From a checkpoint of a small class-conditioned image diffusion model.
Model: 64-pixel images, norm groupnorm, widths [64, 128, 128, 128].
Training: 9200 steps, batches of 256.
Data: trained on microscope photos of single blood and bone marrow cells, 97085 training examples, 24.3 epochs.
Rows from block 4 of a small class-conditioned image diffusion model, named by matrix and row number. Rows with one number belong to one channel. Each number is 128 + 24 x the weight over its row's rms, rounded and kept within 0 to 255. All counts start at 0. Numbers have three digits each.
After each channel's rows are labels from the 100 images, of 14848 (inputs lightly noised), where the channel reaches its highest value: "top examples" is what is common among them. Only what is clearly more common there than usual is listed. The data: microscope photos of single blood and bone marrow cells.
# convs0: first 3x3 conv (model.enc.2.0.convs.0.weight, 128x128x3x3, standardized in use, each kernel summed), inputs 86-127
# convs1: second 3x3 conv (model.enc.2.0.convs.1.weight, 128x128x3x3, standardized in use, transposed, each kernel summed), outputs 86-127

convs0.119:126154110099166102170142167139168107100112088091132100117116109119160129118142111126109147141141123097142150117127153114142093
convs1.119:134124151133116162133117165170108123124111147136130131123104117109120102121121173114111116096124115157136113139140062131133123
top examples: smear: peripheral blood; cell type: myeloblast

convs0.40:145154121130100166129091123101131152106098142136138182089136092149132143084158142084107122127141123127123108159126116130141082
convs1.40:119123149155126102121170109119142166115123139130139114128113129129126106110193094128143098149136139124101165086129169110112113
top examples: smear: peripheral blood

convs0.1:109111128115122114095134125140157111114115144105117088102117124119132193137104074106121115118123107155120127128072107139084155
convs1.1:136067114144120100142100133124113141127137116129130132132143148145135128130133134105129134126123141109166143086180154127122137
top examples: cell type: erythroblast

convs0.39:135103124110122081135100131110132133115112185142126099131114062125142127127121152068124151152100150128127120144124090119150093
convs1.39:113181198150153126152129128110125161158165100127134146135109121142151138101162166121133139108100140127140113124148182129140104
top examples: cell type: promyelocyte

convs0.45:124139141129156145181157150160155113115101147139122146139083182107140098142158103137134116101125133104119109138142120125133119
convs1.45:110116087128089149078102101121120124133161139107129132087110085129080133122144133133137148122136106146117178139057119116165150
top examples: cell type: artefact

convs0.24:163144148138142133178109151090150122130101094166162122103076128126130141139152147095126108134100130132116120132125121156112095
convs1.24:122145116133134104104099127173111154111110177085161127144134108149110142175132127133141125162105105125145137156104123133176096
top examples: cell type: artefact

convs0.64:116124135122122132123118135069103181163157121151127154156147100140103143104141152107178150117138179100133126142135154131156115
convs1.64:165161083101141098136099085172156096102125141131150139086125128123113126136102138159128100133124097122115141150122110131068121
top examples: cell type: lymphocyte

convs0.113:116122110114160103149154189168114109123121118092108098127103091112085128101121113093110149173130108115139120120129091088154075
convs1.113:093131136145125141149135074110181113100138124166091117163145143119171096161141105103162127140143156121135157133106167139100114
top examples: cell type: erythroblast

convs0.106:147180131152145172067090175075079167126150149169127149153136126114119134113083116091160126135111159116120142098162124145127093
convs1.106:123114132150066100164104143140160106154113140124126119142114162114106098137202103150100120146102119121120110135097136104094170
top examples: cell type: erythroblast

convs0.35:145117130154132111105138129119139053136142104125174114097119124162143149143154119102113131127142130092125132138114122149122096
convs1.35:140140166098153155119144081145137187135098141187120150145131112143085123118166128129145121168146144126125127106133145117191114
top examples: smear: peripheral blood

convs0.5:103089104122080122103114147145109098122143138154123114125104105145116139081150145159144137125153145124175188149158101159129139
convs1.5:131161146101126117166148052069103179117127125147114113102134161154150087155117127134145148189125145138124117146147138097109160
top examples: cell type: blast

convs0.114:099122090067148110113106100127149161130181120112118137156141110118104141106115113114130142161163127133095131154159127116114096
convs1.114:141123122137101127169148117131117088126107162152131135089137117122165090122171141114095148099184141088144138130165098134161130
top examples: cell type: erythroblast

convs0.86:130135135103127152143053120103118153087146101140108168138097119136111185118140142089125138131126108105102095142126125147120103
convs1.86:127168121132092059121183084121114150135126101123145122148137124116050100151128099160100130120119148111153097134098167108123122
top examples: cell type: lymphocyte

convs0.118:124142101156154122130153192160133155169138143126145107128142084115127135114097143104120126093117098085089089105110106091145098
convs1.118:071137111119125117179152096131148170100126120086102132136162165097120139135153123130126150125163145149152172114121135149090100
top examples: cell type: erythroblast

convs0.36:135114126129119125124155130109120141096110129124159109138146142180132153147153159116109122071132126166116108154139105106167095
convs1.36:121118192080087142152127117113139158142135121141112126146123146146094118140077187130161150183116147116162141146159115158168145
top examples: smear: peripheral blood

convs0.111:130114097108165129093123119153123194118143165100115130136126096093106104091150164114153165088139145095131116145133113185140101
convs1.111:101164137084123103177086174116084091126134106130174119134155182160127130146142117168102127151063107160129148142103129116105130
top examples: cell type: erythroblast

convs0.7:109109138158102115116159129177155134145168119093129142146124093093136156145101122113139136139132120126137148112128163136099067
convs1.7:121149161103128146157163156161100146146068116141099092090153109104141156095151108106119088143075139108128099110105108114148158
top examples: cell type: lymphocyte

convs0.83:157142125119129165122144131106088140102130099139137112154104129106147126131133125096141132139103129119133184153119109143150075
convs1.83:117174152112132116166126186070155160134104178144167123138139145162115071100158123154087126105167098144099099111117101096090135
top examples: cell type: lymphocyte; cell type: erythroblast

convs0.37:133141138163128113138124163106077115115128141112078067100149111126129149122128100133115098175118078110129119131098129138110102
convs1.37:142089097142127119153103063112099091130143120100148095088102140166142126131097108120089103107141128122109150120140106125080170
top examples: cell type: lymphocyte; cell type: erythroblast

convs0.103:117113157148149110161135092120161115088086103128101118136140146179146170176104122145146147098118133142155124141124123117145162
convs1.103:138122074112125164080174098123102136120158139185147142116127142097133145150167156147128124116153114107138148144105105130151172
top examples: cell type: segmented neutrophil

convs0.19:138170140107122152130138115134088152170145149149150135139156091101134157134137142075161085107148144143158154138101138144150086
convs1.19:127143129115108143113149074151130149145097116123132092080121141173125121138111116164119137097114143130147137124134134134070145
top examples: cell type: lymphocyte

convs0.108:151163103135159137129133125132143165121155077180140149171144142133129095140156156095143138111103112120133136118102097114172079
convs1.108:116121128138117104150123148187131120126132218170119128119112139095109146130118081139128111118104122151150125134121155163120154
top examples: cell type: promyelocyte

convs0.89:132139136093110108121097136106096151106126126183122192139117083103091112167128098087147142187158126138161168175123160187157091
convs1.89:156140130146145129145122159117123090147132142108139098108147130176133158103130180149136139128112125111123136115122118071131097
top examples: cell type: lymphocyte; cell type: erythroblast

convs0.92:118118117132130120123103105116095106119139151108129105136150103140130099162122110100127134123131140115170101144123161189096076
convs1.92:134094110120126135106127088122119057135099086117093113079113178144088125143086141141131098092107107148131121143090117121106171
top examples: cell type: erythroblast