python train.py --horizontal_flip=true --num_classes=17 --init="kaiming_normal" --lr=0.0074 --final_lr_fraction=0.01 --weight_decay=0.1 --adamw_weight_decay_other_params=0.01
Rows from block 4 of a small class-conditioned image diffusion model, named by matrix and row number. Rows with one number belong to one channel. Each number is 500 + 40 x the weight over its row's rms, rounded and kept within 0 to 999. All counts start at 0. Numbers have three digits each. After the name is the row's rms in percent of the matrix's.
After each channel's rows are labels from the 100 images, of 14848 (inputs lightly noised), where the channel reaches its highest value: "responds to" is what is common among them. Only what is clearly more common there than usual is listed. The data: microscope photos of single blood and bone marrow cells. In brackets: how many of the 100.
# convs0: first 3x3 conv (model.enc.2.0.convs.0.weight, 128x128x3x3, standardized in use, each kernel summed), inputs 0-42
# convs1: second 3x3 conv (model.enc.2.0.convs.1.weight, 128x128x3x3, standardized in use, transposed, each kernel summed), outputs 0-42

convs0.19 099:523547456476528574490539482530503446472419479525503512484475528557541434467499382441554545546525501451484516544433479538438454463
convs1.19 111:502514508556469510476466515482415509458480507461509483534586558357485544508536517463508467480527527519409566490445475455470473464
responds to: cell type: lymphocyte (56)

convs0.3 111:529523445498487488461446497550492483490464539497527474497522516465568410484528455482526494426527524458438522460523449524455493493
convs1.3 130:562463461525508446461534530486457453539532456449474502461548550574537476518487547424471544450517437586515440440430568504519423504
responds to: cell type: erythroblast (53)

convs0.88 102:383482512482519501472489493533468473461539446481481478468436555475563518518552481552528528415506506564501482546490489517479396502
convs1.88 079:570498549534482437530466491527554520552442433539523533529559504440439530459542548525561497569523526454498531426525489518451522500
responds to: cell type: promyelocyte (26)

convs0.22 095:417534501499488565533477522584561469485469523509486568506497546483518483540540416497528478488526525500543457466438538542542411477
convs1.22 084:492497484455519501513527448527494575500472542567475497491563500499494578481538530547532444544479479436504576515480503491439481600
responds to: cell type: artefact (27)

convs0.7 108:571479469473494506507572513474500547526427490469459487532467492498497432430511489463494489443604558497448570489495578476453514492
convs1.7 098:549509509482490486472497465522557456458500524532441511463534483480441514530455528462488500523520533472503512498468494480495509555
responds to: cell type: lymphocyte (37)

convs0.86 096:505492488494536513532487480506546460453522539468484460504394471547508514560442494553529487459526516568608557495496517495484522497
convs1.86 073:444488483498477563540546528504529472508509528551538528515507547462558490508572458516516484504493525481407503526545544516511457462
responds to: cell type: lymphocyte (43)

convs0.103 115:466540573462453480508478501521423510457463535439453508476539547405483496454467556497569418490524438485455512490477585453531490540
convs1.103 119:466461471543524598479491536487536467504576397494496525505501482587509507523544453458488498519498503498469447497478470485448529450
responds to: cell type: segmented neutrophil (42)

convs0.40 077:539466490525562537562464497493542521464530424434529473489505526503531519452505477481496462443470508493507563467474467510558410565
convs1.40 065:456545440508478477479544542466510479503467518538534401553488461480462542503509507576518537556499517476501486472484428521458530535
responds to: smear: peripheral blood (54)

convs0.45 102:535472531485504485520481490459510481488378479452549492540531524430474517540518526487568465445469485578497510495474472449485426467
convs1.45 101:522433495491482525488501497501492435459519536511471493489485500575546452488525430504492523597483479499516476489445506531545547470
responds to: cell type: artefact (26)

convs0.5 117:482523447513522485482541518555495451521445477453515582497519448497487484528532421480541494504484482557578463455472503543548500484
convs1.5 112:471553528470472455458522527440484500542535519500484488517472497458465507552504597532499477461495502458432497456440438521477539480
responds to: cell type: blast (25)

convs0.55 109:522518579527484461542487485468515521518558528429518532482485546595427585482484473559506559364459508468492546455535502530515491491
convs1.55 094:514473535536513569485477528478493567481541567523582433528519549418529517551544511466560458473517466516500462481553549475511526515
responds to: cell type: erythroblast (33)

convs0.24 083:493514593552528466446539491459472513495476461529563528503510448458435481531489463432489432562544552492462558490489483505495473488
convs1.24 101:484515536438535564611452472467515483548526448431421469473462437541544529494507488572554537491548487427517564537494489486525499501
responds to: cell type: artefact (26)

convs0.37 098:570503521512493501510517497482475499517603604423540528510509496521489550540491511526491485526539487514539461463513480521525564449
convs1.37 124:471525469407474451471467510478483447489520433478519482468505501481522368510471508448454472458490511571500473523422616518558506528
responds to: cell type: lymphocyte (36); cell type: erythroblast (32)

convs0.91 089:522499512522523483521509505446471530500483532527477473480537500524499437529483440483483501515525518583533487531554482456529599512
convs1.91 102:521461617433461511532516451471499517580464556457498507462521549512578545506502446442540534539529503431509519504458444534556454544
responds to: cell type: promyelocyte (25)

convs0.119 101:547513510527541497504462504489494547514516504494547483524567452508518420546526570478530588495524483511588504428469516487492538495
convs1.119 094:459541443488439569503573477487510446564560560499476539524406518492530549518497452485505574521546515514506600491491472504557524584
responds to: smear: peripheral blood (37); cell type: myeloblast (25)

convs0.83 099:422551367528525582483482527530527477510478478471501524497562528437454394468515507458545476434542526525546578447514575543566428545
convs1.83 072:477548566537523500474444468459529476476566473567513519466464472480494548552485490506513488548518496490511507526432517520512537461
responds to: cell type: lymphocyte (56); cell type: erythroblast (32)

convs0.35 076:396532460530518561525478526527546529534513436472575497545543475421477353518489532470556472507528554517493470522528532490537494499
convs1.35 097:533516495529476410515515517506546460494514538547472470479456422568502563497487538542518510553479471547512498505540422550424528471
responds to: smear: peripheral blood (44)

convs0.64 101:511427504532497450525549538452476525506538549474470492504470441538545520513452455524472464442451522552442466460519422487487609537
convs1.64 088:435502482512603570541484486494534513531543501527567509512582572487487505425532492487517523472494502449480491587526499513524519519
responds to: cell type: lymphocyte (40)

convs0.89 083:485522457503514461511478482457464511511518503493481483510475489538509514466434390533528548507465490512517505511514457539486468446
convs1.89 065:521525528505461517588494509463523518441487524457449497477560571520454535508536465508563471527425526420480501454439510507512470538
responds to: cell type: lymphocyte (35); cell type: erythroblast (32)

convs0.39 091:596454467548501528453477530501548521451468525546520507487508428507515546499532546488473484530518529556581522457519463572515504465
convs1.39 085:441526535514499433465515473484487509540470520467421506449445528473453487559580530539548496498500430440490490516480508497550482567
responds to: cell type: promyelocyte (36)

convs0.108 113:438499488448521501518459486539465486511481517478462497458453481476420476475454458444464544445433478559503497524475440485476458493
convs1.108 095:590481556519430518564572478530561513517550483532490474470538519476563520526520540498565457536481458546528512495485536519516483503
responds to: cell type: promyelocyte (27)

convs0.36 103:557480599477471505461514495533515514552463517575525461507493419426537398465503523488504488564457519558521495501542442495525456596
convs1.36 085:461508565472501508479495474532508576473445539504498485550506463570530570513446510524502541510556511485478476550524435519460491458
responds to: smear: peripheral blood (49)

convs0.63 099:490428421543569499492458501477498566542606535485492498481486477518545535507482460487451593487469477543530507494581386473548518522
convs1.63 079:504479473472503437536542498493476492488456532478565597508475518586428453529496486551556466477485505538466535504508570543507558488
responds to: cell type: erythroblast (37)

convs0.15 099:545555454481450499492498541544478471490470497456508499475452480488462534474496497507528545460522524489480495487498535579446491498
convs1.15 085:550503539453523453415486492497490471487520502518449558510497454518490489475470544433501463506595549490454482445468471465510481505
responds to: cell type: artefact (25)